A small multi-label image tagger, trained from scratch.
Model: 2.21M parameters, arch resnet_bottleneck, norm batchnorm, activation mish, depths [2, 4, 2].
Rows from block 2, named by matrix and row number. Each number is 500 + 50 x the weight over its row's rms, rounded and kept within 0 to 999. All counts start at 0. Numbers have three digits each. After the name is the row's rms in percent of the matrix's.
# short0: shortcut pointwise conv, stride 2 (model.blocks.2.short.0.weight, 384x256x1x1), inputs 0-85
short0.134 095:437516519518561467461447570604471522497516417424549502530550520659497530537470456496480548549529464541509504464480457462462533481516503528496521516490453536446477480617501548470544503525468539438436437508479520502512484529523561481555454515568481489450455583
short0.135 099:435510515548496423516548521629508459436399450475445501507472458529530575488524466533547507455498488457496480477539415488485460474476499541508435551547531501502481474523456513462468404530379515509465474488441583377559532509527471542511493501522414520509477511
short0.136 104:441520521483497460600557495472512492500444511595436509501540530469579560501454519558545608551429657522501510463392454445550531460469451541521488546557545561523447457526446459539470478511496522537553560620525476606544619495480455544518561543538522498647411526
short0.137 098:574507513430518469439483488385486510456489400592438542532527531484478461551455505538618444515533521508503450529484554477560590444402519490432453439517508528496477513507615470561441560528538420550516503519461544546459477403479478571527478488480607443432456504
short0.138 103:567486472512515528475522529559471505448448446418531528439346525458399498509485414544518425516452561395512547524586447432503426510488529511541581512540457458534526591504496541476502467492575521430527515419572416556539501470542536533390478428513597515450532516
short0.139 102:482506447486503556549474475542565498491511481316533508612563571563557539503509441504392517422566409515461482416496491534537560483459494577462607542396509532492582501431486457468452596491573386532546467493512551521483409470526478497524439507470518542459597502
short0.140 103:499507524502521383410460520502462504486474389506419477490452497504553514464518504460421449418434468499522466429551505503485526522366442464572544434414427445501465526405462478439459448502510504565482419451494587432467491418523483504490467445423562446516509569
short0.141 102:519454455545521501546455473500508509423572487482533463409527496585523566463510429432480451416440487519531505447552448496443492459499481443443466498443507472461569457506533512419446516469531344487540517536554490520480533608525538513527542443423491554429393493
short0.142 110:475542540480472543471381469551478425449463542389505435528388413505481563471497509527540532510497502562513497466513528521363335470463559533402504487597501451548443447476552523566563497522488534462458470466445438513489562564411476376467392468479504486510509480
short0.143 095:560554396530525531439472505496431431446514421473466511459548555622497471533530527525561450494495449592401518506570444431490504494456453407500529496460478555464486532476522510463427459475581472540482506562411472559463523525507435457484515476443411454526433565
short0.144 094:529492652437497518415507454438532496527431497502497485470557566508553523517545535506510494520513464533483522453433474472529503516418471444393506538452399569535471534557467484488418464477521495521520601410361491483438525499456477487503537539440543534519467549
short0.145 097:436479505383498513494481510474529530466532390486493459460498474512525537481370506466542555449537505580435465433468389555467513494456424491493433541432531543402585469563465453379531636503438464562449445545479526489488463541507428488561504521408454519501530501
short0.146 096:558506461444480511492535551473533537516623407477488525524559465511443440565480553522435594559490534524584554564531565468521484530497540509360460483491456507479416550494561516576473551497517533583506543512483435457453482497546606538489545607469546455495514504
short0.147 098:463453603484491458589482413504563449487531458561531522510492443570501497475477483510369549528565614532531431563528399518409382487514582492508484543555522509453473473547538481531593545495539558475449537462536467480517495529465474467501486477540544502493484465
short0.148 099:473417555563533476500405488584550499498447513436486493521560523542524543573465498479575460498519430467527458415476572505427491506458554437600483424511559479513499483525541423486462418521456418452512475499528545470547465581495469433498469526438570501506514558
short0.149 098:480459430451507552525469514622523511468490606441533466551429481525521503481500514468569509517485468545530503515446513583476501489510489503385425607483443451504527494505544406494503539509473436529532419541538549456593490434405524463520481465454352440512528458
short0.150 101:408466523528480548483499426549578513424550514466578459519553411421524515445457418525451460507464569432468494550475479481480436475490516559576591499549340507543453469609569465526516486501576499530514558539398532584418615491530504446543457530521472390492407513
short0.151 103:527514508442542377505549542595401629491555355437474481475497498419481572508461467490470489467542380483548512393535567492480517551483476526525493467492460519497477470500503559523517558515461496504482568563339553413399378555476462499493513537448457445398512520
short0.152 103:435516485447498472537447520509474569543527456511525455562492542517479593567445504504521567414517556526530581589553582538493560551535534475526518507445522555496523488489432453398478492568472439603505460518520473534492546500451570440447537606472527539537532523
short0.153 096:581477463550535597518515474493464552484602455482538487438527506552417560497561470494515558592484510462506491517550461518497391519466504492429584553494563553532515482517389504534554591475442558546433600528562423481511473557489511479463513559472572532436490460
short0.154 100:537496554493499521459488422526523513363437472575480497511464574513533492561482483546528513398454490424490484487445505514502521417445434486347398536526512531507532487498432613456482438494530514437498477463507540469435600514511484478479553496597546551506468456
short0.155 099:543462513574483403435454517530464447561578430502383407403530507513450540462471540522520563434558528492369506509555529506467457495489535512586525515511452487468503533489543506502482501436534482464493470518479545502378427418472500446429538490438555521539510534
short0.156 109:453533317365518506504527556489442532535476498468420544548490516480408582525496512500526549548481406524565485606569507505561565607555540441459455569508575528516527496493505576511600603475521534560501473504570534542467462479491492539507497531478520511489498561
short0.157 100:516476520616496488541547455538579492478488521575491515540436490418522461523538547540490512509492508513534438457424490580517530429368516495576460501546478497468487516507421488462509489501273471463503484515414557412405489478545434506510489490625399437507437543
short0.158 087:461457432521536458520650525470429548462484503486498533493492503500450501595541516566452559456566576409504560474493472513501529513499467504493452434489451559433516483533485538512554457600490513443410574528562450499416492437504513527579534398611396470550500461
short0.159 098:451517488470510534507524482459445444522402511588517497497582444504566457536547442529464509519521471517426478501515549429511520549512454459424473574505572580437461548450426550513486545534526524383554439531500530491505464433559506493583539480546491617404481549
short0.160 111:455464438462548511547555471454404544508428525554429495510324556430372546494489411511498453429492513344554429475452476513493523522397532398494468517501525506505541489487554503476499475528440493540543443472517464487499478469464515497479432396486567534522546538
short0.161 097:478410551529403442507516519576522431476512563398498488495558447445431390397582541447607538470528613565455461508517524525473476498460573433566494398568474497481479486491473435532530541504437574457510488486500523417585531561430452434448457469583552443501450429
short0.162 094:492450510533580480501425510385492560551500377468525482490510476474394441461498486555431424520539471543554482497480321525489577467477502543522656453494497477394498520495488482481541456519414502486492436530479563477537471513498471509523507528518520417384481513
short0.163 096:591463475525502454464479506446455500341526463484416493480514499396504472528452562485556507469498483462515496506482544512485549512351530525617507437535534460466460520520439501547505630491457474494503464520515470613470520454408491459441531523465364490464445475
short0.164 104:440546406488516491506511492450515480452420480484493512476529480343511411538456546512460480521542544505445510443501462523528498430429488475489568492489514548447515528452401461462541556537463443475567416539526444562438549576490445542515455535554448496545496494
short0.165 093:485391535456544526425521506500527476527598624398498460475495495503417436500476493483497571544555536543598471528536367632498547489447442439528523438486465439426526466505529504466470561485522471516566475493529549436618500518462480568531501513416570386441455473
short0.166 102:515510489476515482486522518545590587678492464539552538536466526498445556562532527483429509491589559374518581495512452471527582518538481507550615458551471547465604607518511463478455434453490446498593512560393536488559455462569544496489444487438420530470527437
short0.167 108:488453493490489442495488479594464409510456494508524467447416525549545451499459498487509497504531533494554463470546485490513439418483503448445503482379543516525468464504505461388378456430562510486516550459524462507545465437519521468545372423427497488405446503
short0.168 105:467507494462562451463328456488505399449542507407544484491372531485502547460511433468527446586545381496468505441462491511497477465425550497502512460446537483508498398567510485488488534538527508511498478425515428502520508490487553518574399443488513485469467468
short0.169 100:505501500514531495521503420461490435440509477507456494566574517440403483510489476481494434545405523507473538557542584514533499481450447553471423430409491496474480525553508540515465583438488525532577556402444460426414537514537472542550598603530480430538511497
short0.170 099:470532551464421491491538468541479540557504594495599499429590544529514524429522425506523538487593554507446525548449400577546568530514456566506549556571444555527464490464495519489556454515449528542500472607520513477522526581493536509521535534518506492540515479
short0.171 102:430483535454508421495511482457566508516493462512577457503506520407607483475433412492460495476583429493520491357497439509512582457412486475526459484445456539470506489527459441480489571442554385442518530486484530493401482451458455496527548487459556534442502525
short0.172 102:528403400488494525471499504421476486491519517595497456509493516487404507531508537466492429525510485364501528455415479574438521559513447400440520561396449600510501503567508463546435515457549474560511569468492445553481482505491511482505480581382554527500435488
short0.173 100:486565508440515415420563447422497464521529454529515518523528501507530509604429556510456514577589489527496552469519454442561483549430480554368457527515491571449482565575475522560607585467558551507529349438489527551470388441470500491506516525485493585567503433
short0.174 103:564493491467474505497412572480427509509444472422552506493424528505446526492456520523518502485543528570529517471500494509410370513491521493371615514547523435493426499480601586537541444528514512470413489532457450550482516590373456410431454519452470483442548528
short0.175 098:470503462470434446452494472435471597564545477601537433431516498505451493431534422539462525494595568534504426533452543470491498512557479466488565489445515553515443425603561471442473458470464382561610477543539506524438583609520562458514471474464440499460498515
short0.176 102:493477542444515491528539539409449557441651478408527540564462514519526529558553498502511553484422519499520554587514547490559560495510488530510530412479533474490458552433568516491511542484547445524582553412526431547426499443484559525422541469436514511477632514
short0.177 102:416579529448496521525509531472510495512652438483491542447525495491572559488388426514508541535469506521517502573509496408491597510515565571510494508551507440542479525550540504491528442564487575562499538556587524536513537476469512452534462495504438510479512577
short0.178 095:562542607435468498539549452538503456525535588556507520509490517474546533557489553487585565464495643596500541469522369557551506537462451567557518486526488484420459493467432535508512593431450543503506505413448505569491468451448493523431531493570626517532439441
short0.179 101:390541495500554494371443479466545342538429534447481485488565526384494487483590501556472607481516560451479521538539444369439488521547556452493539501422500536547463476569524570469436484467515481523522457555533538543343498447546559465475468410503557551535443539
short0.180 100:455437476377497553480530572391529551492484465484446505488488522489383594499467501483528484490513506461548531584546376522504581511515541488430507528490494478514500546498518501510579461435425502513517437461456444612594441504488572527514525513454504516471506542
short0.181 098:514592533530540443514503516454567447467518487434549642413426535533527389518454457599437493590446449434513438419497499500506481388552557589535531493492556389523590554526519544438505513490507520404490565478474433462453527510549548619583486416457458478431517546
short0.182 103:471486444624484551464529430514494531461436458502493492481531521550492545558552463509478598485441489538524527408476506402550528471524511502465495509436595544491403453445479491452430543544508469525481520573541519481462482483508484518464567565449502460554555559
short0.183 104:623564500467510540426426494496516429529521529505571532524512514482527543562375589468528548576486473517584549579657583528509486574577466453410433469507497450469505544449479522493530473523545568502471503442471522458475491424460534544488521559541474490540454510
short0.184 099:637474451512516449465462495423479564549492556469487494475433489471488448455515545525462474480547550474430535486512543491488509509513466499539622459439535505450520592477536473454507584494484457483560539535508564544486382458544477535465418531440458525525544595
short0.185 100:469494559424538477444481500520504446456540422489413531501503466442432519577369567559436565520493497514475597503546500436498471566530525559419524487429460489545453547535547537454495565510534564520445528500517498449496470602522525525525528509547475476494543546
short0.186 099:481470506482481467469562533628535551509546422579420474500543467523522568488517457547515523511468620454579458518493522490530469580603484478544542451555570581505526465487486492487502521427479440518498537595512509494416481558566456504500538497481499540519453502
short0.187 101:379511576418519481546482549469486458524508448441524550495461489475513554503395524529457560460551507400530485507535336345490554479453505509532540471505478496530536540441505464480548421536529547512477436567569483523532490498499582521492512480512559487528518567
short0.188 101:437563433494488511474473470477530596518417596471506529550482435511429515501542458461378548515489526502536459541525542544522509460430512425515484576470455536548463561527465483531551334464476536578440491476507426521499489507515533524516482465470479500521489575
short0.189 103:385476393481549568518537514401599495504547482438509472486542383541465557471439399528524531518488490546548461536473556526521433491536595464446407494559469490548519440500478537500483528552424546498454488538458411519538541439487480512551425512465431525530518513
short0.190 095:474465569578518559531445470558503460469552406616411530502436458609567396451428490492602499524500486542471486429454540475477548503481442499545498428400554569416448485443513486441419502508554448530442499449557532505651544523557488441477513478562486515484427487
short0.191 099:519608495453502578471425497522517484449499501426612515529390535420553545490576488517570533573459465513510537575538574537490485408508441551475531521527514462474494546463512426525500431532528536585537498397540421587541507416490556513369543519478482464496502506
short0.192 096:520505446496500545528511510417478542566504402464362520493495592475422468478507511509411494476513494452511529481537459414499549545491545503545571490572438504413505507495571547494508493497489488558521481453481477377393452519533561479503528494566471439518483499
short0.193 099:497375418515507469523466413432496446522412412581470493503490526516400444520448494527467520541591441521480513465485483459502441538502505450515568583464477547473467442542425545474467564509536598462563483463535477463459454512560543509579511530576480560402435512
short0.194 099:514551494601499472538460436441637503505534405513422504564449565460533450548521529511471496494466473479514555493558501363495551536520534536541470475481497393434491544566493430470503504456566530473464447437493537636531468524430525510478471542407515450482457447
short0.195 101:518502533479520479537492539442458443471484543568453481480519465514460533503537496529534414380478403445481515558549524464503550495519522605492413525531385494485500541498594494513441421501523533496412450443528421552519541410511524461458560442469364464508543551
short0.196 103:504501357457545416478531492425473495528552478469451527552577476543441485521481579482381588510487448551404517390523497515539452511401475464472425401465508463455491503469559528465544595472504444477546512538537507395468421438527427515472499552485482458505485540
short0.197 101:471613493457513476497521505536513464480495504414581575491555516553497505536452542528506563530455503528543522500581557420493424475504482498391479546520497523548392516485563511465425547472528508455582514505486332570502535448417592500458542522457439353553538494
short0.198 098:610544568505433447450490434433466460501486559472442505572472576548454436510541510487387526491522521472473534438573472408503517564450511519422495430534509414429443550464460605525557648471591526513458474447538518592472474377519469495459544517509530479568460463
short0.199 099:530495470567513465527476412548520525411419485609467498529485492534527470487515502591464475489511578502531473539425544460521434516495401489511485505522481564491466491447419491557411383568493432532496479437446476575484461514533516535486429496558501488490502490
short0.200 102:498554451573500444544372446433505529486530567492500535587479540457514545576435507473490506525479417458586543497469527469489479432455446484535562539358401470486495551431496471364444537521485481564442511437366491550504436490505504557496514523438452459459535472
short0.201 100:480547428438555552586488503431571529491539422457554507523525473475497482523470543465498594506553492466569496551508480487509538493515537515473522427532460483534543487533534497534568581487557527531574527458492433510426509498470452524525505435487514536363498440
short0.202 096:473464386552491550524452460448497507506422614492412460508406528468463537491583453569492492521521609507512511538506484526487479439552502508400495562485507459500458509586465534587493524459442513510508537417648538446487507547501573484524474448515609528521386486
short0.203 097:545504482516499420572479395537520576538579574340500541557522539467467488472512483521489530492523617509442565602473475517542555448542472519474490530505462413525526547440511531461480514506434477534477618448491550423459468547598571536486497531406502487511590483
short0.204 111:530560516524489476493504517570470515438486438438481496480483433563536511540473498520488526518511408481468522291562564440526499532463501494504503518489496524424446497444481542489484497452540470504509525562480516508350473437551481525523550523507536426508516542
short0.205 097:524445495476486473604503524585470465448519399538554542574593460577486509509506504531535528517518571628469463499538442519484507496538473422519370429491534493515464521471510486540433479527536416518411579527563564557457491563505450538498465567560599445544533475
short0.206 110:468434514437499517444428496548432526472483474458452471418465523369493509456499486475517476458453483480541525417435412586507542447524451525571443545444490520537571474505495445450568523527503463410559491465490495510524524484471473516522538493486541529390547530
short0.207 102:455477420385463478418538469496515561566527487502494485538473498575460521502396514485540508492517562542448459452505563555490544547486501472516419487537487477448484476539584476545502445507444457480550531585447531549521506451494544522467516520522330495499504488
short0.208 099:603474451491437494480413549473540574570511474448416508528481536396458479566495408469506447450482443390473548476446497504451549571411543499507430434483475452464538430510410489469532517495501578370580625477524471463509504474509495450555454525419556533456487444
short0.209 105:535498556504455498480478448472471538465484481523470424574494453530532555539545548419518567414530553496449567557486634462462487522541472444492491501485465604471501449343494445439434459449551337583503400454427549512461510544443403409463518615532528536525522523
short0.210 103:492472446545472547550593456511466513504521471504510490479461477493480529425463433420513472463457404448550466503426451535549503456560443503495563476390501447504555442539450442396420511436549444537448552474445530548544526450572516547509461427432426438507455432
short0.211 103:536527400567479536614493483531554550507431469562508490486469502542453468515454520530391380510399561508547558517507385538479445506563501533532479485523515496485514507402476502580511397497481520456516486482548438515389494566557527489492549483576503479521464418
short0.212 098:504541482406470459434511418553483497534519533577463552551477537506463516556517559473536482520421538441547534498540587512535546499459508491488427520563494549572455462553400488572496503479594524538446486442551463572391488417486529513527474555426486488519449435
short0.213 101:521533421486523644474506432478466532447581595452459515570461458388481516538518512479560466478424504451593563566551560542542451546529502526496545517481569492535515519437486475580481444541440528541515576495537467504583472425527555525487492526496487475455556469
short0.214 104:451518511373487376524475458447602507557476457552394535488471490525572499488407462486445470538622452399604433484471439558513429423467495528380483494487498502519496556549531473535499558502531478529491487508523443471527482497543525498557445485520534462455523510
short0.215 096:427492416517444521589481529422472481454536497541391483515495472425479490515526508483547481541473479541607405380429531461500558465520564507478434481511590520607485454532487569462506386509374443503489479452560469521485501487463482524533464548466448493506502431
short0.216 100:464510560371562448524498620510511521498544382460429459424437490542600584447522452511452524480450386534520451470458395489475521461446577473510354567459466545443490500426486444447557524610475466458511450536421420538538421484453368435525442515512470558517528565
short0.217 091:533464532377537463451474487565466469440581450463507528505509470576530486533491506537485467502437457571430483436488425550479506548529422428461485476481510526530578524474524400555488751566596529575430493474549510526421490509463465537581441552446608483391466443
short0.218 103:528444470503517470532539429449544401490499423446466455481461447425461538468437509466590492482474514455486505566547432498509475488581539467473435515530579408466451537527461491423533443469533552509322497497513453550501568429443522502548461489492481548532413439
short0.219 099:422560505578520417500461402430460438538409501593466472530446593535478578482439537502557427497439493363493419434455503402441438454453481511593551487548545518437460487580463509529573422445499482501492472488482552575513581515505449467525441439574351489514420493
short0.220 098:497482529474476568487506448485532506449449559564570455453548512465528500454580499479530525517465454489520456494452551385441587477434378524472546400472522515460547386438487521461479553488464493495540507540599473549443562444509510498479535418543417428521438488
short0.221 105:447412485508441518515552429524483520504544471558432424409484473501556505413524403473552523437477475510530466457361459583509481494508416456514482489463585513475537420520420483379459500462491425512509475562505554508577541505513453518479547454438504517523487427
short0.222 104:541433570516497429558472448477490505478462537557536457507424568512478441442545442545509432482508518547588349539420476544425384403473477476527487514536491486550483453495507492456511354492528480438429541440496456500480518449525511458511420518534545497468485581
short0.223 100:507420535518421513496462442595411420409516463354506449458409455499473578452511490520564462455527587549475517495557490568489392462471543584523531530516450475505554476504538494518492487484559596401454495461426452526648543532473506472477491503555580488500508449
short0.224 096:584521452336442548531547556453434536578517516504522487504468519464425507485519476429479442401541370543508475502474527554490539510580490474458521600398513453497461445479443456476520558396523450465518480466531476398436485523468520432468522454471413453454469397
short0.225 097:501521571443523463500482541551448581435492428444407517469520460541532560535527502542503507462400462486453522522509437515470455509444502540528505526495551539508518552532557558512467480488551475447480573404460501524523562535498474499474482535443603520447608618
short0.226 101:474581501489532467415553450494505473523396611587440537549451479371608548510406557483522466516414455430452535522579515467572504470481460518405393556497545551573513548437428508553496477518522567513471471494557528501384598465487484515504548518532523478602413502
short0.227 102:547491593560521443432520414538469474476449529442497471498527478423569550461478539487498448489476519408445485469441520472465491490491458560580567434583471539501505503483507553457520493553354530522556510528513567364474512527441513472528530562523395477506441528
short0.228 100:492544513414470561486579476524491473402545552602529495532509500542494481507557502553568579557495524520446524438476622577504509534494541520385456416521516479488552491455461528600456515454521461549431530546482425555463479461420456499450518504613529507556411427
short0.229 105:468467552535475497548448365400499497560456461467525450525525543488481379515497548559532467549535554494546475579575472469577497585539509536496504496564548457443534457483507539570504441484552473508497397569512506524494396458535510487495415419504545562428517543
short0.230 100:471490568478535515575530524418487505535513439546365495458504490369497507477515558540421608498547505515472524356463493416541587516465507502412455528497510616508529449422525463412521425508474488567442468554506524478399494510537481546494535499539531445508549525
short0.231 100:593521430467501537506515450504468477526442546453440531503503411432551505576456448453547479519556567530514567557575499476543411522528485412481508529535385520541431532491468577432549567478415558563425430471540455563543490532498533523444525570493466549546452474
short0.232 099:579506442528473589477521490598446553439549506325502473499488530501535461501591524504483412531514411532469509493416622441491519507530468549345548468443541454465462492467499531500478488486530377524518523473466458484500468556482477483556556499468569500509518511
short0.233 097:478448504643466510487580435447517484569452514409614541514538546448522486536428519545443440516463645542540477492473470418552540538532518475544490496540464507532461491492496429489490514499469456444555595513595407465538505567560517521549554564572464538534504535
short0.234 099:425533512541500415543502489476472453387491411429583521546427473535593413527470553492491521538507477583571499439557539460462532569523584517488402446460535524485477499459484473481428478550550489485564490468538436547478540497451433466417497534519520455495509487
short0.235 100:504539439500535538501588470518455492482485480518428530490498506474477511582502515472595427518471580420394510487467584455548461516511531466586531530473468565468501518511523478583532427539511462499547551454585499449479540508497517547511563510503516516594472451
short0.236 105:375439525482486504512429473461473523494485439531486525451405426430579547480413499451489545501486464492500544482500458469475511466516400468498521604346442504504527570508510430468472549501470480566492435432425473546541468577482513550495527478441511492475530500
short0.237 103:600491505483492464556482459554545527477487422507528526542480502517401527600450517548504550531522504559593597602473532501547505550526514517436550452413504467538523556525397512445387580482503531489521506460478513509503395559516521576475484515523470509421464451
short0.238 102:526404458499479534499476526510659518427490487404459493476416426477606477476533570515504493432506584509467475425506517547547435541516524537460486481542456513428475553490493473527482536506450529499414453475343503498504523566476402491468474470523512425528554430
short0.239 096:457528485487508509564505511467543499539603363418430529506558504626451523478464499425464574459602444447520493509587402557502574483453537504411536494487455519494536449579469466478534503495507478533452459567427513476416503446499497526497498535423425523548530478
short0.240 103:437544525567523491484531427490519524475499489549495556455562438491560488491425357485517537480462542539511552545416460491586440409509440509530511513494504531475512446520485501418385520488557475541477500523506525490507574505495522558516561532521526410611494449
short0.241 101:570453451339426444562533531411577554502566421493495454446483413493504481502485493434446472472578454472527455439471451606539407500566464536412525506523451411568509517481497431523471491477525484455459427481439425490538533527454393510491424520496555521489491445
short0.242 097:481513529540525529504536473417567505510598413536567495529426497532492384541521539528511587573484463547577536486534544445521508490509458458550439421509481512463505434557515459515526581579553534485489518425474487478465438398558553521540509546481462441461507484
short0.243 102:542528475388465578460535558501494505480493426519523491563441523483420531484525530512476461506457562491483534550503524571417475526564546512558501553528564451522457520540586479497522493490489526504395453483488489524408475463430544492472507507483370456470568486
short0.244 093:559474410553445474528473446365545467447550427470532526544535510390515469473360484524409486529558498525529486490486455501468440514514479461485527440447471416388493505568456383463430631471520454487539517496565479500546555531466432533500503511467495419490454417
short0.245 093:630453565446522398557513573541423569441589496515515498457541478457509493464599430508496422471515432519514550476463500557514504531576422503414530461448554395472508524538473491501399554533500492490487439515550533462560469543520490500487511505439642498457510558
short0.246 102:448479432553477461416532498618510488501510516425590490578501443401490566496511490486572522518488583500507553550510522481472471471561574584536456546537538423534528508551544454505477490504456481443533505539471509491540433515483564517495475490496573587526544520
short0.247 097:481548498404519502499490532582519408483498440469559502482533530455507503507455501574555588528503459520462502551525473477465455545527525455400428413504435525448503421504527509531502618511427554532420481519497580493516439561450481504565481529525372452442479481
short0.248 095:478497452476502391467534615434387476453459481436429445493462500547449474491519485511468456493506528527477543442546516453473498491564593598551509467494553507574510529454620440480487562489475489567427469428558543427505536460568492523535492500538426520461510539
short0.249 097:535553539541529451458550485451469449516476434512513550513452473535455542488468482464466422511512456544418511392434495508575541509463521481553451475433534436431508509535462515450500509524542451484535513550607498515538486481508575532566492410434511500450392478
short0.250 099:490491453452494459371511484606511451484537565506413495517499529444551519511486478529487498546450540491507521491477516509493485573454395458413527531524505446521485554500585518549498462470466497448552461536424522492325502488507535526480451495479531465521551496
short0.251 105:444479530450434449630501465458523554545546552465510529518547500373540500507469561562484541486473434463490509537585532499517512578437494460432512519538517525494499481510463597560612535516573484623464474490595509550443583548518484510504537584529524539588482483
short0.252 100:443580461450496551381550466423435570412512583448499490530481487530446586509513511491551463510496477529448463532507604490550421562526508515306473515541515462540477485502496536564536564522511525501446545470479468481490445472410511553513470485463535546459527482
short0.253 103:531512436480521485479493549491453561487510588444478484485550516497497467465558518439573508535435549465471537599553602530531456560575559448478508516548523452577474503504448597551551453449499525571501500574491575491501480437471551542439591525537590498493471488
short0.254 095:507506571547558482518483531489470431522540471472403489404503517569444470486572493463567487461519461512542486501552448460502509525530456480507478514599526519527556500518497532586511526526563486498535553519389477450443549399589509504517559537464472506455502516
short0.255 102:429502531450431512498484483545584525442557383405469521556473492566477513506454468507434544544544536534587486543448434587464395416445598585474475597516560481552523486546550440553510558476518565515455538437542460461489503566485552499491471522506515525489519430
short0.256 100:523457456512541387494443357487577475522553420557408496474466553470525505529485517518614529498499391452542516396473506462540503491458511572555542452502591471482515487552435438506457529505550519500442521589515620554387513506511472518537531553451646517479447411
short0.257 100:505552524480524464604529589558540517501499494478497492440552523487526471455529486593494513542551573520438476540560501486443521536522520558563531432591523463523431529576492532503526568548455565472555376504480535498410477523543492420501545502528455483501477518
short0.258 099:586532485551583467478449461535444518522397523387459535494567540434444535558482532503503493470556399430442535488444478477530422497426484422526485580508477497536434521566466579491512506473500565524430454551431471485562389536518484508532512571459472560559473551
short0.259 100:497531471560490511498375427395546494383396473519489512588387556494425469577587508474394486457462482516512469481498526520510525542503526514487468561440511534530529501456442504426409432513491484393535561395462497462399492489521417510504453480553535509421479494
short0.260 096:427507538380492484431511466458416481572435542467420473425505466544496534482448445482487491460511455472452515455515424415535514508466496540525566495499517464432524501524507587460561413452441501456504478547443446423373499528531511476533520474555379543521492443
short0.261 105:485564488534481471479463540462520445464413539538483525457424435468545449470518423465476449474529507509576529546558523507511515454491473524526543462497515491467547493479527499539499375473561519467524445501548473523486504446445500420523541470545544509521427502
short0.262 103:521539570529568457523450487498577421513474496531475563419471504496498429476492433563518467607490448503491420400489496454518503443457601563490485469489535412507485453583491560491488508505525500387502596467496507497509487471574585552552450376425502502403441500
short0.263 100:488466508531455516438517437512504555435525469514469474464440519467556537476503447489484531424521398478421494440529538495479568467503436524513484509469490493529521506381467490413503610464556518457428469466440408573480545518369497468466523443528467517436542427
short0.264 103:526379455514526524561556495438441584531450542538399443410465516533453473477513451502562464398456486454488405529442439507504546517409496470489480521480438485451568349581543451506549459518469465495589522543517351523570501460461487415456423417440455499489486531
short0.265 102:402485530444477477509479548522527536589467528543502506481444492527457566495473436435551440479487374492589510515503478554500523586545463490544539537430417511498462537490564471528453318474593447488442515471432474525522483545445466498529462432458610541510539501
short0.266 100:441470539505508457428465488491549494567559570417525411502479515504549500575489558546494593528481423481410479598557559495509537462491527457453493516517491479490455474513458524485514441533606423587502457474422492494483419444568434444577547513491516456426465529
short0.267 101:503463427454545512519524631497491458556465618456507495480435531355450448469509431510623509512510509481548502586460452437499460519553551450438507530505525443493476530483459520514521432478381496514486470421545465514596456471483558526506497479426529506469543530
short0.268 099:543472504533521460546480509506516490610465512522436462407490518500496501489397509506540399466399439441528517492517510498467412495573454523500474495453456497531499455534522474525453401448466566458465553496498563433359492519555495511480547487496337525475445512
short0.269 094:447457443468617475624493487473414498525515482555474447508526426542505491430424454579497525490617536412419509502529477482446533467484526492479575541584504566478602431435476577542531453539457502518478581546524524463527495494572555471512487450461546488466523538
short0.270 095:530448436387519556464491544390508539419517388572507492422532469589600465511503457521451492519535622430501503516479548502445544508523520508478576502500524542510542483474465493537512454482509477526583585471527470533421553621587575474513481496479468478507482487
short0.271 100:496493576497515545523524561585621515500496431474379504521489522539552535491555495463394531548526511585561447559493418494492554446449577524445592546515428573531539573508525516500494438497499493567484500507511512540397508591606560493569502517510526506509534533
short0.272 102:531553442418494540414530541588512604467565464457615518513519556448374503521550485451488532553456434492470499527520545475534557538547577428422451480462434490515435516524456518535542597466500477531455457550416528551523352503435436544516505509483454497455515442
short0.273 096:520500484497460496514559507414582510467567365487523486505538463544554508486479499548405539551534528511522518532514521498534444499457538587469596464532573485511482491569539504555549451550596556524474459501546516566600515529488469481493493526509562433565482552
short0.274 101:441442462555524455441560441443590361534477543539540497542422477388573468494507559511511512525443447391536479470483515433493478549482509559562603501471501437486515544525499518462522411503501494527548484447451507426379574471537534501570516475480467546567411501
short0.275 104:580432524528511495576482480494420566459450536431550525481386525487407457478584423516491440490519530536517472452466565572509588403493474456556439476453506496512491470455554498404502508469393405427450488503550503381433528484516497441518514514514456485447552482
short0.276 108:459434486466534531544440503474395552560358452507427411388384410428475454417519411497527430447541503521536515477517536509405483487489466433505516502449474523469510465477492499392477529477528428424477433517453492463575449449531501424524446408486522496449414500
short0.277 097:503386590504504531481593422416459476441468441363410461517395481532534462492566573478576457347515578460431509570522521506476416466507431513527478523477379504474555529496521446480427487484451479466480553540486484492527480499551410519509484480482583519442502544
short0.278 098:476485380496504490456469438513538545453503493537479555521440452548522524519388511533526469560540355515485480530429545547533472445422507538426454529425442474553491492494511500509459523488555489503438508496390495589578542498459429493492531550441368424520491536
short0.279 091:466508461563497594534523535527427596432441450517495551534446472558487504463465523508445494527462503597532501507493519587525450447509381533413529523453506434458555465477534433415488518471520443440522544501424480433495478508456462519480520528527579482436571414
short0.280 093:500430538438443453494535494404482528405575437500454528521553565613457511564437532499482501487557389561571489496541531598522540491518479464434457553528480483519500409465507538553482601522673471538450537470510482523351446477508506516524470523418602479468490468
short0.281 102:455402571565498414543418452391515342512446488537400446436454559513503392449461458479580449488488442482507477484527521469449444504504561473506526550507549548479554415494426548414500432499519474443374477474377497432549535448560442436533450438483562555477448466
short0.282 094:530493518450506485490486445464413500455469472459448541433449502444554427468513486503608461445505576571448502458466407484478473461501477581415464488486575546461513497484436507458478491483382399445501457450507485575690467464501492487493429522481513522412552495
short0.283 105:465488443483459503355525503497451536522488470451447486454555526385447547483492517464520499440451499354388489570495542490478553537443502500544543553525543471512482516536531555527486496500521502481540471530444556475507496515399526492534511394447502522469539483
short0.284 095:499569560480547486555499565446550437575432503479586538445515479572471487485454501530483441510486679558554474619589536406450464530580496449531583500465554554465450488455510537531507527476522431534524444475572464520419517574508560489507486529469559433486548509